From a checkpoint of a small contrastive image-text model.
Training: muon at rate 0.0053, 10700 steps, batches of 128.
Data: trained on regions of photos with short descriptions (Visual Genome), 13.5 epochs.
Rows from block 3 of the image encoder of a small contrastive image-text model, named by matrix and row number. Rows with one number belong to one neuron. Each number is 200 + 40 x the weight over its row's rms, rounded and kept within 0 to 999. All counts start at 0. After the name is the row's rms in percent of the matrix's.
After each neuron's rows are labels from the 100 images, of 14976, where the neuron reaches its highest value: "strongest on" is what is common among them. Only what is clearly more common there than usual is listed. The data: regions of photos with short descriptions (Visual Genome).
# fc1: MLP up (encoder.blocks.3.mlp.fc1.weight, 2048x512), inputs 0-170
# fc2: MLP down (encoder.blocks.3.mlp.fc2.weight, 512x2048, transposed), outputs 0-170

fc1.536,094,144,214,222,284,218,146,131,289,155,174,177,161,144,145,210,153,225,244,179,225,133,240,157,188,207,182,204,197,224,174,272,180,195,186,179,224,196,159,159,219,165,174,156,167,229,164,234,183,197,181,192,240,132,162,147,243,191,227,182,197,173,205,175,221,107,243,157,284,195,187,161,168,217,269,186,258,204,212,234,121,188,199,206,179,170,163,201,225,157,203,188,178,252,222,151,158,210,263,219,216,214,198,229,235,253,234,247,187,111,193,104,208,178,195,174,180,210,193,217,173,144,164,250,187,230,202,165,218,215,177,246,236,256,238,189,240,221,165,114,92,177,239,211,170,182,265,244,218,206,259,170,147,124,237,162,193,137,203,216,205,231,157,218,196,169,240,168,165,210,130,187
fc2.536,091,209,177,252,120,202,186,215,190,127,208,215,209,182,233,181,223,182,192,162,198,224,86,197,201,195,218,199,194,238,184,156,212,198,176,187,215,179,248,96,155,205,170,241,189,182,274,154,229,266,201,185,203,236,214,267,204,183,183,198,193,200,177,197,151,254,236,251,128,141,176,220,243,198,224,229,209,269,217,136,242,228,160,253,192,215,212,210,146,186,139,315,206,178,219,284,211,251,141,204,253,184,231,181,198,172,180,123,142,216,189,190,221,140,200,216,212,193,174,246,191,164,219,138,240,193,184,190,256,189,125,141,201,184,200,190,178,225,200,205,312,175,169,162,210,262,153,169,251,210,215,220,239,238,255,276,164,235,189,176,195,133,176,200,233,184,130,177,205,189,227,202
strongest on: text has "blue"

fc1.319,107,198,169,214,127,208,183,222,255,102,187,209,256,214,194,203,233,140,247,159,234,130,135,216,192,181,188,154,185,240,215,235,260,158,260,222,203,190,186,196,158,213,228,195,231,203,176,186,172,187,135,223,164,167,165,253,206,213,213,186,193,215,235,234,206,183,222,226,176,209,293,160,203,128,162,129,164,230,115,212,129,330,293,306,180,208,155,193,193,165,169,311,168,190,232,178,217,190,157,163,189,105,141,193,278,174,202,265,234,182,222,165,125,228,213,220,214,146,223,211,209,173,260,213,182,258,221,172,119,163,241,197,228,246,230,198,156,144,221,253,219,240,236,293,187,169,204,231,187,205,147,223,246,139,212,177,192,169,257,251,245,182,210,239,223,146,209,182,185,227,204,175
fc2.319,116,189,214,245,129,155,188,214,189,194,244,240,166,204,170,164,152,184,193,215,167,167,218,207,217,196,213,149,220,135,168,175,218,196,111,199,208,239,257,102,140,154,231,157,173,189,181,227,192,190,192,165,226,265,248,242,241,213,197,167,213,220,212,201,239,79,224,224,259,173,187,223,212,186,194,278,257,188,290,175,141,191,131,164,141,237,195,222,186,216,249,213,250,126,184,257,168,199,224,238,236,192,218,163,216,198,150,211,191,155,194,227,160,235,209,225,195,121,220,187,207,217,190,175,243,255,256,215,256,265,283,219,166,224,176,178,248,213,259,239,156,171,183,155,179,249,220,205,209,208,151,191,230,113,218,219,139,150,144,251,199,200,240,226,227,172,212,148,137,183,207,272
strongest on: text has "red"

fc1.183,091,252,181,139,210,239,232,226,192,209,238,215,123,165,198,175,200,127,201,176,205,279,207,236,225,209,247,225,164,174,166,224,268,236,136,239,275,149,193,168,146,242,219,250,140,256,178,162,149,168,223,156,265,158,181,167,213,187,230,138,264,186,190,146,315,256,168,178,220,179,223,124,242,153,238,213,131,239,188,223,148,173,228,187,206,197,250,202,220,100,287,204,216,267,177,187,182,223,275,200,241,216,201,246,147,226,193,238,197,198,181,181,211,186,222,157,176,261,151,139,173,188,165,205,208,189,222,222,264,174,221,224,161,239,304,275,220,164,155,137,231,201,177,163,170,209,237,168,210,164,218,208,240,230,238,150,157,270,141,154,230,198,236,234,266,187,174,224,201,187,272,207
fc2.183,093,133,162,226,189,164,178,192,266,204,297,170,308,242,221,196,223,192,167,233,208,245,174,249,190,184,128,169,191,217,211,214,138,184,246,248,130,216,224,186,141,171,187,153,234,145,149,203,276,175,212,275,175,225,191,182,193,177,297,206,208,214,117,220,131,172,153,182,163,173,186,306,217,237,182,187,286,216,219,154,202,254,212,230,260,163,181,230,240,277,180,199,190,274,255,207,234,202,182,239,164,100,191,264,308,149,224,207,179,195,221,289,181,165,212,163,173,186,179,223,206,177,208,216,140,232,217,228,138,253,166,161,150,185,118,136,152,156,163,184,238,213,261,213,266,160,169,224,231,235,208,151,169,200,241,199,225,118,201,153,175,190,199,196,180,227,223,185,188,200,157,159
strongest on: text has "blue"

fc1.327,089,160,202,220,212,175,193,187,191,164,233,177,176,167,227,219,198,242,144,234,210,173,227,172,205,167,229,174,184,217,184,201,178,136,221,171,158,258,270,237,155,212,140,283,215,166,204,250,222,206,234,202,199,231,211,206,141,149,205,192,143,187,249,167,188,258,155,225,168,179,192,228,208,246,185,125,185,223,225,234,185,174,184,220,160,192,182,165,137,188,187,273,198,189,174,146,161,143,208,130,218,214,226,206,190,224,226,212,179,198,252,193,119,189,169,137,215,246,259,155,242,98,187,233,206,171,183,196,232,178,211,180,218,281,153,162,171,204,216,180,166,192,232,251,213,123,278,214,170,153,173,213,221,209,237,232,186,173,186,229,193,192,94,332,168,231,174,195,182,194,214,246
fc2.327,089,143,228,197,199,149,188,171,229,217,117,217,214,197,196,148,196,111,178,201,155,269,176,194,126,205,290,277,224,196,174,208,212,234,241,186,227,155,177,210,238,184,210,87,166,301,200,249,192,226,225,178,142,182,196,235,208,208,163,208,190,225,210,163,198,177,267,197,252,237,250,162,208,188,217,146,194,169,197,222,188,214,214,215,180,176,184,306,193,163,244,170,211,135,250,159,255,232,171,226,178,158,230,200,160,182,163,213,214,191,174,254,172,195,214,238,190,216,228,236,147,244,246,187,163,219,225,146,196,175,278,243,186,106,276,241,237,162,197,167,209,270,142,167,236,236,157,219,125,209,141,244,140,191,88,158,170,166,222,173,175,181,277,164,170,160,162,178,252,238,171,148
strongest on: text has "red"

fc1.691,117,166,198,273,99,175,238,221,167,203,213,261,130,258,218,233,128,171,181,275,204,165,138,197,280,145,170,248,133,253,125,228,166,242,140,181,171,165,207,167,193,174,141,198,144,234,233,167,240,180,178,179,216,236,234,219,248,231,235,217,291,151,207,197,217,221,218,221,205,206,155,246,131,179,162,200,233,270,195,259,273,186,222,160,210,206,193,182,225,312,191,217,172,155,269,188,199,200,176,138,267,197,182,199,236,200,200,257,198,170,166,218,198,192,274,158,263,164,173,192,213,166,149,255,190,184,297,194,158,176,220,177,161,145,221,238,212,249,144,117,200,165,214,215,242,247,153,176,219,221,161,151,218,195,187,155,285,218,248,241,162,198,103,144,148,188,209,177,175,134,254,163
fc2.691,110,204,88,236,249,245,164,229,224,183,159,198,199,168,179,137,252,201,175,192,223,186,170,232,133,311,212,198,151,186,185,268,240,156,267,149,199,232,197,272,196,254,258,229,183,211,255,216,224,216,248,215,203,225,145,153,144,201,160,205,212,320,222,185,148,224,266,164,190,193,174,208,223,245,224,145,193,176,210,159,170,214,236,283,168,263,164,230,153,93,238,223,250,236,106,229,129,175,182,190,211,228,240,194,181,199,183,181,265,219,196,209,217,190,204,258,190,214,177,218,201,134,250,213,149,222,128,250,146,282,244,169,254,173,185,233,222,199,185,235,125,223,211,176,227,153,215,218,210,198,214,156,150,188,218,164,180,154,134,138,238,208,175,175,240,287,175,191,110,221,184,198
strongest on: text has "blue"

fc1.667,094,235,238,171,116,163,249,157,291,264,153,260,228,188,146,237,187,190,208,221,168,153,81,239,108,181,199,194,215,290,226,177,204,206,212,147,210,188,155,226,186,253,222,230,250,173,218,167,256,240,187,188,180,117,175,224,200,133,163,216,221,238,253,137,202,214,263,271,188,230,214,218,312,259,229,192,164,187,206,285,186,205,212,271,173,240,200,186,221,175,199,193,264,225,235,181,180,291,124,213,218,231,193,130,241,285,221,177,219,252,186,206,261,225,155,287,199,199,166,196,163,248,159,208,160,218,220,212,165,138,254,252,228,192,167,190,205,216,144,210,209,236,135,193,238,201,209,168,176,209,169,174,202,200,183,204,208,206,235,140,218,241,188,222,202,244,188,79,264,267,260,229
fc2.667,093,219,220,224,245,276,172,241,171,136,199,177,222,174,198,184,185,246,194,202,253,173,249,138,192,245,160,241,195,234,79,198,189,166,173,207,193,176,230,222,243,184,242,212,274,258,193,254,190,229,172,138,164,238,221,201,193,267,212,210,195,202,182,245,220,199,153,181,226,202,188,126,163,195,135,210,225,194,187,128,194,158,217,138,146,193,232,274,194,238,210,151,176,267,178,112,208,131,157,215,200,238,190,247,223,243,225,158,291,119,187,228,121,207,190,178,210,155,164,164,205,210,213,201,214,260,257,231,144,274,201,204,280,171,208,154,204,171,215,212,239,222,235,208,193,209,206,119,205,175,235,248,176,238,213,200,264,241,195,155,204,250,146,208,169,237,175,247,181,195,183,179
strongest on: text has "blue"

fc1.513,093,285,206,244,185,133,165,217,214,195,156,236,115,232,248,129,149,245,230,248,273,276,271,137,222,217,182,233,184,227,135,233,229,203,192,183,154,237,308,186,234,173,194,241,200,248,158,185,220,228,173,186,245,276,258,251,208,177,178,198,240,219,197,234,237,198,274,163,286,198,244,170,137,220,156,192,261,187,219,220,211,223,244,190,217,190,236,157,174,206,158,192,269,181,250,143,257,210,167,140,193,201,233,125,111,258,216,240,177,199,192,241,136,121,150,162,191,174,303,215,174,167,165,173,173,218,225,141,211,265,185,166,276,117,242,174,236,181,201,196,164,184,239,228,239,278,196,220,220,294,175,221,228,209,222,159,217,225,213,230,178,230,211,196,158,178,202,208,95,220,266,295
fc2.513,097,183,204,204,228,211,245,151,148,258,200,156,256,152,229,190,253,224,198,205,161,133,49,221,172,193,260,192,179,201,223,201,130,189,166,160,190,235,186,216,195,317,187,182,163,224,219,249,167,111,193,233,217,205,204,149,230,173,213,246,205,201,192,195,270,196,174,212,163,169,116,161,205,190,248,167,197,219,152,175,226,166,178,187,176,173,168,251,205,235,231,247,206,208,167,258,158,218,257,180,205,198,164,191,254,222,252,166,234,227,130,137,260,228,173,173,263,275,107,194,246,238,196,306,148,249,194,134,228,159,240,171,189,212,164,267,196,204,239,110,205,194,161,237,175,202,180,223,190,140,185,227,206,201,185,177,184,111,183,140,205,197,205,165,248,222,262,245,187,167,157,164
strongest on: text has "blue"; text has "sky"

fc1.131,116,151,205,128,198,217,198,270,225,204,149,70,239,224,169,251,235,197,196,164,210,198,141,230,170,212,264,249,203,220,208,218,183,222,198,202,209,143,189,258,178,156,243,201,195,162,232,220,137,237,222,282,233,205,139,221,182,154,238,225,185,186,279,240,215,243,167,215,170,182,147,154,169,231,196,225,261,232,265,235,169,178,189,168,154,217,174,283,236,153,215,178,221,137,180,194,146,213,214,211,197,207,193,205,156,222,257,243,210,252,140,163,172,236,234,234,189,262,281,229,138,186,210,183,180,287,184,208,241,124,226,198,207,208,198,210,221,263,153,174,131,260,170,219,253,169,283,204,191,275,126,200,236,193,181,139,198,234,190,228,169,264,240,147,223,189,203,189,129,175,171,113
fc2.131,119,229,196,220,233,207,187,130,158,232,204,278,231,184,199,156,166,139,228,224,195,191,190,220,183,172,127,176,188,187,216,197,190,214,311,230,189,177,254,216,273,175,215,239,228,186,175,173,166,220,111,196,164,165,155,218,236,261,191,216,148,214,229,258,145,194,231,134,230,181,282,178,216,115,158,221,167,194,189,187,250,250,178,275,192,165,207,174,173,225,175,150,213,119,225,218,132,220,193,244,189,189,226,207,202,226,170,197,158,205,192,227,186,195,289,151,81,180,255,163,159,224,216,244,174,168,250,241,151,203,214,181,154,238,122,190,159,132,209,154,145,192,227,185,205,220,137,193,139,212,176,164,184,247,180,245,227,168,194,176,134,201,207,246,254,126,188,167,209,238,171,228
strongest on: text has "red"

fc1.591,070,194,208,182,165,234,209,132,222,185,164,183,230,244,259,201,209,257,136,159,208,228,216,301,227,158,116,261,264,197,248,222,240,148,196,225,220,206,196,186,212,225,202,170,194,166,125,238,159,255,163,275,188,277,246,124,235,184,250,245,208,180,206,151,207,216,136,245,252,212,263,197,270,220,274,128,187,138,211,204,151,209,204,239,191,221,203,235,252,190,262,262,185,238,168,229,203,243,148,225,266,306,194,167,219,124,247,242,186,154,191,203,181,247,200,271,208,179,202,208,208,168,196,177,102,143,210,272,165,199,160,177,231,180,203,167,207,145,167,183,176,150,251,178,211,184,191,259,197,201,212,183,140,167,207,160,137,192,149,182,133,124,143,243,195,195,206,234,131,198,158,190
fc2.591,068,185,249,238,192,205,184,207,188,253,236,269,230,165,165,193,114,137,295,187,173,276,163,159,215,232,239,203,208,186,245,171,197,262,211,150,210,255,219,165,142,244,256,188,204,203,273,169,252,195,205,155,182,147,225,223,188,158,200,196,172,212,200,167,217,142,240,190,219,204,105,188,213,176,207,200,158,195,240,212,220,219,157,176,172,237,238,171,186,256,194,169,183,122,262,208,222,180,298,166,182,150,201,200,96,137,182,286,168,190,249,144,236,145,342,152,118,130,204,251,179,236,141,163,210,270,160,225,282,232,221,244,198,177,188,216,186,310,213,185,151,303,198,222,161,270,209,173,155,191,162,201,201,261,169,242,220,139,244,200,229,166,168,158,162,178,181,182,223,178,223,228
strongest on: text has "red"

fc1.680,091,206,160,186,182,106,217,211,216,222,222,210,228,239,190,268,216,157,151,224,202,223,155,215,190,241,183,205,198,258,135,162,274,221,200,188,178,213,250,228,190,209,229,207,164,193,144,194,171,121,293,220,215,211,196,204,272,211,145,268,150,215,229,120,208,197,206,199,150,171,136,177,225,228,215,224,246,151,238,151,185,152,206,226,72,156,189,178,202,170,137,197,242,165,178,188,155,253,198,211,191,158,118,194,201,185,203,201,228,232,164,242,175,235,214,207,154,233,220,203,112,240,221,198,195,221,182,145,209,221,197,137,213,153,111,155,200,179,187,267,240,231,286,184,163,143,183,197,150,158,275,170,222,275,168,167,271,169,198,175,228,159,157,211,190,234,271,204,159,207,199,191
fc2.680,086,202,251,119,236,136,211,220,155,191,225,192,180,208,219,205,229,195,237,138,156,176,179,232,201,183,178,115,175,178,184,199,226,255,186,187,266,190,172,233,233,178,218,288,227,185,293,168,223,211,125,260,180,183,219,214,208,166,250,189,189,239,186,204,173,158,256,165,228,163,259,178,220,193,238,114,115,234,242,208,242,215,198,223,277,183,208,162,207,204,252,213,74,176,199,205,232,147,223,242,264,226,321,214,231,174,201,174,199,198,171,206,231,165,266,217,171,187,144,168,223,153,121,208,211,183,219,255,252,222,205,191,187,339,226,238,199,117,183,143,187,193,180,263,217,211,180,155,239,212,241,163,208,178,214,155,201,277,240,197,134,247,202,159,225,174,199,208,244,221,195,222
strongest on: text has "red"

fc1.330,120,217,222,200,207,218,242,204,167,255,186,231,149,249,137,143,190,200,171,300,211,137,186,149,156,157,237,315,184,249,180,160,234,208,175,134,251,220,265,210,195,162,219,219,231,162,191,186,212,249,214,177,243,228,224,226,213,235,256,231,237,185,226,231,154,206,224,186,193,209,256,164,181,171,269,176,234,209,243,175,224,204,203,284,124,137,159,169,181,213,251,250,228,237,152,179,211,235,183,214,233,177,206,182,272,211,129,242,204,238,164,248,244,242,214,232,170,215,148,256,201,198,253,167,156,253,152,171,271,271,168,183,230,172,171,181,201,281,161,212,159,168,213,197,168,292,171,186,226,120,229,187,192,186,173,160,190,228,204,251,174,195,219,145,220,130,210,194,212,252,241,206
fc2.330,126,200,154,163,125,233,192,161,225,252,164,136,181,157,176,142,190,297,201,147,190,203,198,235,171,205,255,116,191,204,201,129,161,178,199,233,66,193,238,139,185,216,221,227,182,212,243,199,247,173,158,196,110,204,196,231,200,197,152,200,185,209,203,229,147,121,144,231,166,173,252,227,212,121,143,186,143,266,201,253,162,227,246,167,191,259,221,185,260,205,223,193,227,184,202,269,264,161,166,195,207,193,241,229,201,110,227,231,290,176,219,174,193,219,162,123,141,157,240,155,216,195,212,148,162,167,250,239,155,135,196,210,226,221,201,207,174,126,190,197,164,187,186,228,144,194,219,170,233,217,188,164,236,150,217,175,206,233,215,252,223,157,196,192,188,265,197,256,269,198,205,155
strongest on: text has "blue"

fc1.715,062,202,150,197,253,305,204,150,234,212,210,145,137,118,158,193,179,210,209,207,136,200,200,136,146,214,197,232,206,157,283,277,192,194,182,183,211,240,220,183,177,138,231,210,235,228,151,283,221,191,190,220,222,208,198,220,190,194,256,301,182,166,199,207,180,239,223,298,279,166,184,303,228,280,201,187,210,190,243,202,192,173,180,243,159,181,221,174,226,224,198,138,187,160,178,179,238,169,207,175,164,308,248,174,266,215,226,158,217,196,282,227,239,260,217,231,186,200,198,175,195,152,213,192,167,248,175,310,219,240,172,264,254,199,251,197,259,224,237,171,292,158,180,201,226,165,201,178,266,199,187,214,222,236,205,214,253,95,220,188,171,183,206,184,204,201,170,182,205,188,211,151
fc2.715,060,233,258,215,159,187,246,207,219,170,170,145,257,152,181,206,206,161,181,253,203,279,172,163,160,135,231,224,149,205,174,136,203,179,230,239,208,171,185,151,143,220,173,202,180,191,207,193,193,219,224,272,220,162,245,165,222,245,182,89,270,232,203,253,274,170,205,123,182,221,182,157,228,145,247,174,192,204,246,203,220,206,215,122,245,187,230,165,132,196,196,179,206,201,254,276,124,244,239,209,259,152,156,201,216,192,125,288,120,247,194,176,161,182,197,181,166,223,187,238,189,242,193,262,235,218,177,134,190,109,176,147,164,282,170,242,133,209,169,238,210,224,192,156,204,277,229,141,168,231,190,239,187,164,173,203,225,280,166,99,283,162,195,210,258,228,197,217,135,207,180,232
strongest on: text has "red"

fc1.487,101,284,159,164,114,153,213,244,153,173,208,195,221,168,246,161,182,187,240,222,151,211,201,172,151,305,277,234,112,162,219,222,225,229,200,70,178,160,170,167,295,274,231,226,209,213,166,181,197,182,157,243,171,226,138,261,146,209,209,201,263,247,265,178,204,249,165,224,140,178,206,284,278,152,180,139,271,187,119,197,170,232,217,236,272,235,134,206,196,174,212,220,152,237,185,183,293,205,241,199,191,201,160,207,157,175,270,203,234,215,158,217,210,198,191,217,254,174,161,153,201,227,252,195,294,131,175,174,221,157,210,177,182,151,192,228,256,161,236,157,200,218,161,192,179,228,184,205,203,259,259,217,266,253,238,195,148,228,187,161,211,155,234,206,194,241,139,146,238,252,176,196
fc2.487,101,168,222,240,268,152,220,204,164,235,227,182,186,151,138,217,133,227,195,215,223,207,230,233,251,160,228,117,276,245,176,214,160,208,183,227,191,207,216,303,210,205,212,237,165,215,231,228,104,167,184,252,220,202,218,117,315,176,242,206,134,205,159,176,130,197,231,126,227,183,174,195,159,254,257,190,214,193,212,181,195,145,218,208,146,159,244,203,197,245,190,180,248,171,204,190,217,176,218,149,188,205,194,199,169,168,134,201,198,242,217,120,189,193,223,227,226,184,208,207,225,191,207,184,191,247,209,180,223,221,214,220,182,199,149,206,180,190,201,234,218,194,226,172,261,223,255,177,144,109,109,123,162,232,157,243,191,251,145,178,171,228,154,204,224,169,197,233,155,240,190,204
strongest on: text has "blue"

fc1.2,111,230,224,193,181,204,135,207,226,195,215,165,155,153,250,162,173,171,178,141,177,121,116,259,229,140,256,167,241,162,257,238,108,204,205,89,176,208,257,202,151,171,209,102,181,285,212,167,185,151,169,231,207,168,192,195,208,166,196,246,172,166,192,164,139,226,190,189,221,241,171,193,158,179,136,254,178,216,187,126,173,184,203,157,184,159,235,272,150,164,227,228,239,224,184,151,170,242,245,116,211,182,197,246,246,165,209,169,215,139,232,137,169,248,80,188,178,242,213,194,207,158,162,202,180,198,194,235,240,201,217,244,167,251,216,167,174,264,156,174,176,156,255,176,144,164,216,239,263,217,237,224,174,156,174,233,208,253,183,132,177,228,235,192,297,239,159,206,211,160,283,215
fc2.2,112,204,207,183,193,184,273,167,286,218,214,259,219,215,260,187,226,229,244,268,193,204,159,212,140,276,151,183,198,254,175,177,218,160,190,242,185,219,160,138,164,221,272,198,242,185,177,190,211,271,194,164,223,196,263,209,183,157,184,177,259,248,155,217,275,237,199,274,167,193,187,194,223,158,270,184,210,251,235,178,165,212,150,191,177,212,232,185,245,237,214,203,196,221,230,208,235,205,192,257,164,227,159,202,228,191,201,200,240,218,218,247,205,129,156,259,172,157,180,174,188,161,230,283,280,170,226,210,192,223,158,210,206,163,184,177,176,125,238,194,318,229,174,211,125,262,146,179,150,178,263,149,223,233,172,183,101,282,253,224,200,197,265,176,153,241,211,215,216,236,205,160
strongest on: text has "blue"

fc1.324,101,201,175,172,176,238,174,236,182,204,215,201,163,175,186,166,210,226,205,268,269,158,203,170,190,196,273,165,217,250,242,213,241,219,284,207,213,185,225,231,188,206,151,222,150,176,195,153,213,235,156,268,187,229,196,311,222,194,250,255,181,280,125,218,216,183,196,197,254,189,243,158,207,133,305,180,179,167,159,188,191,203,211,223,199,175,199,198,218,205,194,235,173,168,213,261,203,129,152,181,161,192,143,227,180,205,136,203,157,241,203,254,162,260,191,206,147,194,170,201,160,166,139,233,148,269,204,158,166,128,130,196,248,178,165,203,245,183,185,216,129,136,198,198,285,270,219,270,226,251,238,175,172,212,195,308,155,178,152,192,238,243,249,156,234,194,235,203,286,187,218,185
fc2.324,104,236,252,208,263,185,258,190,238,236,220,191,251,225,279,216,278,186,223,146,292,160,115,228,224,262,144,148,154,182,173,197,134,231,135,181,146,257,124,157,203,236,218,145,245,173,190,260,194,221,203,162,177,216,177,148,188,144,235,188,258,159,208,203,234,177,247,239,95,177,163,207,165,175,187,222,268,184,288,211,252,247,227,186,244,155,144,171,256,196,220,169,252,246,161,215,198,293,192,230,114,169,288,178,287,224,263,195,218,235,218,166,144,122,185,174,197,253,226,221,184,218,186,163,208,211,235,244,213,202,228,283,247,259,236,209,159,192,189,237,232,253,141,237,189,172,200,167,233,215,193,236,216,256,183,156,195,211,246,211,112,271,179,171,126,241,193,219,172,233,182,252
strongest on: text has "blue"

fc1.281,105,210,208,242,124,136,153,240,154,178,134,163,161,207,198,277,212,250,150,182,156,204,248,139,166,240,238,207,191,183,304,216,143,180,139,237,154,181,207,164,215,185,136,128,206,228,186,213,225,220,289,218,167,175,290,219,194,202,200,155,209,186,257,190,173,220,254,222,159,312,205,153,190,238,218,175,169,224,146,260,153,250,222,260,206,138,147,258,204,201,188,221,209,199,172,182,226,236,210,166,179,196,180,221,206,242,257,224,153,213,126,148,243,195,225,206,182,149,150,137,258,251,144,243,186,168,236,245,203,265,139,120,169,184,197,205,173,232,202,193,140,181,207,276,294,166,252,255,219,233,212,219,224,228,253,296,161,182,221,176,201,197,221,224,221,148,190,228,234,203,180,137
fc2.281,097,204,190,238,254,213,237,164,282,180,257,204,211,194,205,209,163,178,135,219,155,230,219,148,233,174,211,231,163,241,171,160,221,270,239,257,174,234,166,169,183,212,269,174,168,98,263,155,148,153,221,173,210,222,169,157,205,235,167,230,217,156,172,180,218,192,113,178,280,141,186,259,209,167,210,197,273,244,220,167,198,209,213,201,217,244,217,167,208,175,209,199,254,130,230,210,166,186,240,159,202,206,192,226,211,212,232,200,131,245,225,257,209,212,177,184,282,278,271,264,200,173,221,138,125,204,146,183,200,190,228,229,232,156,196,189,250,226,164,172,214,217,217,213,127,217,157,161,135,222,191,219,213,102,143,220,162,222,134,253,236,206,302,236,193,206,190,214,188,156,187,195
strongest on: text has "red"

fc1.122,077,192,225,257,165,207,199,164,259,285,195,252,172,193,263,186,215,215,194,199,168,205,229,267,209,191,211,139,162,218,271,168,160,274,182,176,172,238,173,232,111,145,135,197,212,151,218,193,184,206,191,178,240,153,220,206,239,203,158,273,212,231,149,159,201,215,274,208,253,214,221,196,240,242,187,181,183,253,182,144,183,216,167,152,268,176,212,211,239,272,220,199,120,202,220,276,198,183,190,159,249,176,209,170,158,278,213,191,194,313,284,201,206,265,153,167,174,200,126,76,290,248,200,174,162,280,193,173,256,198,180,202,184,166,221,209,195,166,190,186,172,260,185,230,200,255,187,221,158,267,295,165,152,172,197,268,145,206,196,284,189,202,153,209,247,159,254,225,151,158,212,170
fc2.122,077,200,155,151,248,140,225,220,175,199,194,206,156,187,189,232,154,129,237,165,252,278,231,134,140,181,148,241,222,195,174,199,213,93,243,228,202,223,220,202,252,278,235,161,201,200,226,234,261,255,216,181,176,157,224,261,143,170,231,198,187,212,180,187,167,100,170,226,204,224,170,225,201,214,257,217,159,172,175,238,116,196,190,188,215,235,212,191,198,172,202,196,223,187,172,148,204,274,155,271,136,234,160,198,182,209,174,225,227,168,117,226,212,140,206,261,219,211,270,277,139,202,179,221,252,164,196,198,77,196,190,191,169,237,262,149,210,201,219,210,239,125,252,221,196,83,292,176,141,121,117,254,217,218,240,215,227,152,229,130,208,136,156,225,101,188,190,160,202,234,181,147
strongest on: text has "red"

fc1.45,116,211,255,249,188,185,198,238,240,127,207,166,144,161,178,229,258,201,160,230,140,215,179,231,269,212,189,249,221,154,271,195,222,219,239,181,155,210,219,171,195,178,194,130,175,139,177,274,168,271,214,149,133,190,150,216,161,229,129,154,227,198,288,223,71,212,184,208,246,196,229,238,265,251,237,175,218,206,218,186,163,201,183,203,113,170,156,169,237,189,100,256,243,153,198,163,179,188,210,210,189,279,231,259,217,185,219,162,182,181,183,194,172,259,217,265,227,138,238,197,269,200,205,173,134,177,190,165,136,211,208,113,211,154,205,139,255,152,181,232,152,175,296,164,196,223,206,191,160,220,144,212,166,245,175,218,197,213,239,235,276,137,174,251,261,297,169,245,221,209,173,230
fc2.45,118,229,203,189,154,211,284,205,182,284,205,270,211,231,184,225,171,218,145,253,202,177,280,211,211,185,191,190,145,259,167,146,250,181,195,193,238,228,138,257,238,235,149,291,250,248,212,159,214,126,195,258,207,214,213,183,206,198,235,208,215,154,166,198,296,124,238,173,159,158,145,193,236,153,180,219,210,258,162,177,159,245,233,179,238,233,207,228,141,131,246,275,190,214,251,223,188,225,214,195,157,155,178,232,145,227,161,183,223,197,206,200,226,164,138,189,164,243,148,172,139,195,101,248,260,264,110,263,295,214,209,251,168,185,185,200,181,257,293,247,226,215,197,218,190,222,125,211,225,183,227,232,183,210,176,244,196,210,163,170,139,197,172,179,132,204,245,185,222,155,236,126
strongest on: text has "red"

fc1.199,088,263,106,197,233,206,185,132,173,212,202,175,177,258,217,170,173,204,232,159,184,201,188,272,198,238,170,213,170,94,207,281,214,174,134,164,225,165,183,154,232,252,175,203,203,202,214,169,191,217,181,266,237,230,172,172,191,191,173,256,186,179,233,228,206,197,156,139,232,205,266,177,203,160,227,144,158,132,153,184,279,136,275,165,184,269,201,147,169,173,152,242,206,206,220,189,206,203,233,172,190,222,221,260,224,153,201,186,239,171,154,254,159,172,254,217,228,117,271,198,210,235,221,131,210,146,256,254,218,225,218,212,224,222,224,223,157,208,238,264,241,305,179,236,167,172,270,233,204,162,281,117,298,190,177,173,178,220,161,199,155,246,148,225,190,252,178,230,205,283,253,162
fc2.199,090,152,228,197,146,227,262,218,182,218,224,180,200,201,164,177,172,268,191,219,163,170,183,153,191,207,206,164,221,261,248,209,194,215,258,187,213,215,185,189,197,245,188,249,190,292,238,200,219,196,239,175,220,121,194,172,240,196,242,158,155,164,216,129,213,159,159,188,223,152,113,152,242,185,155,154,207,180,224,219,157,194,213,249,224,166,207,178,198,206,198,247,221,179,191,174,210,161,198,210,210,146,222,226,149,198,251,202,164,188,269,170,156,134,171,256,184,232,93,205,170,202,150,221,188,224,235,196,158,193,123,202,217,191,140,154,247,201,148,138,226,143,247,171,241,211,175,163,205,169,129,172,147,210,132,153,153,175,159,187,199,195,228,198,240,143,206,239,178,198,166,196
strongest on: text has "red"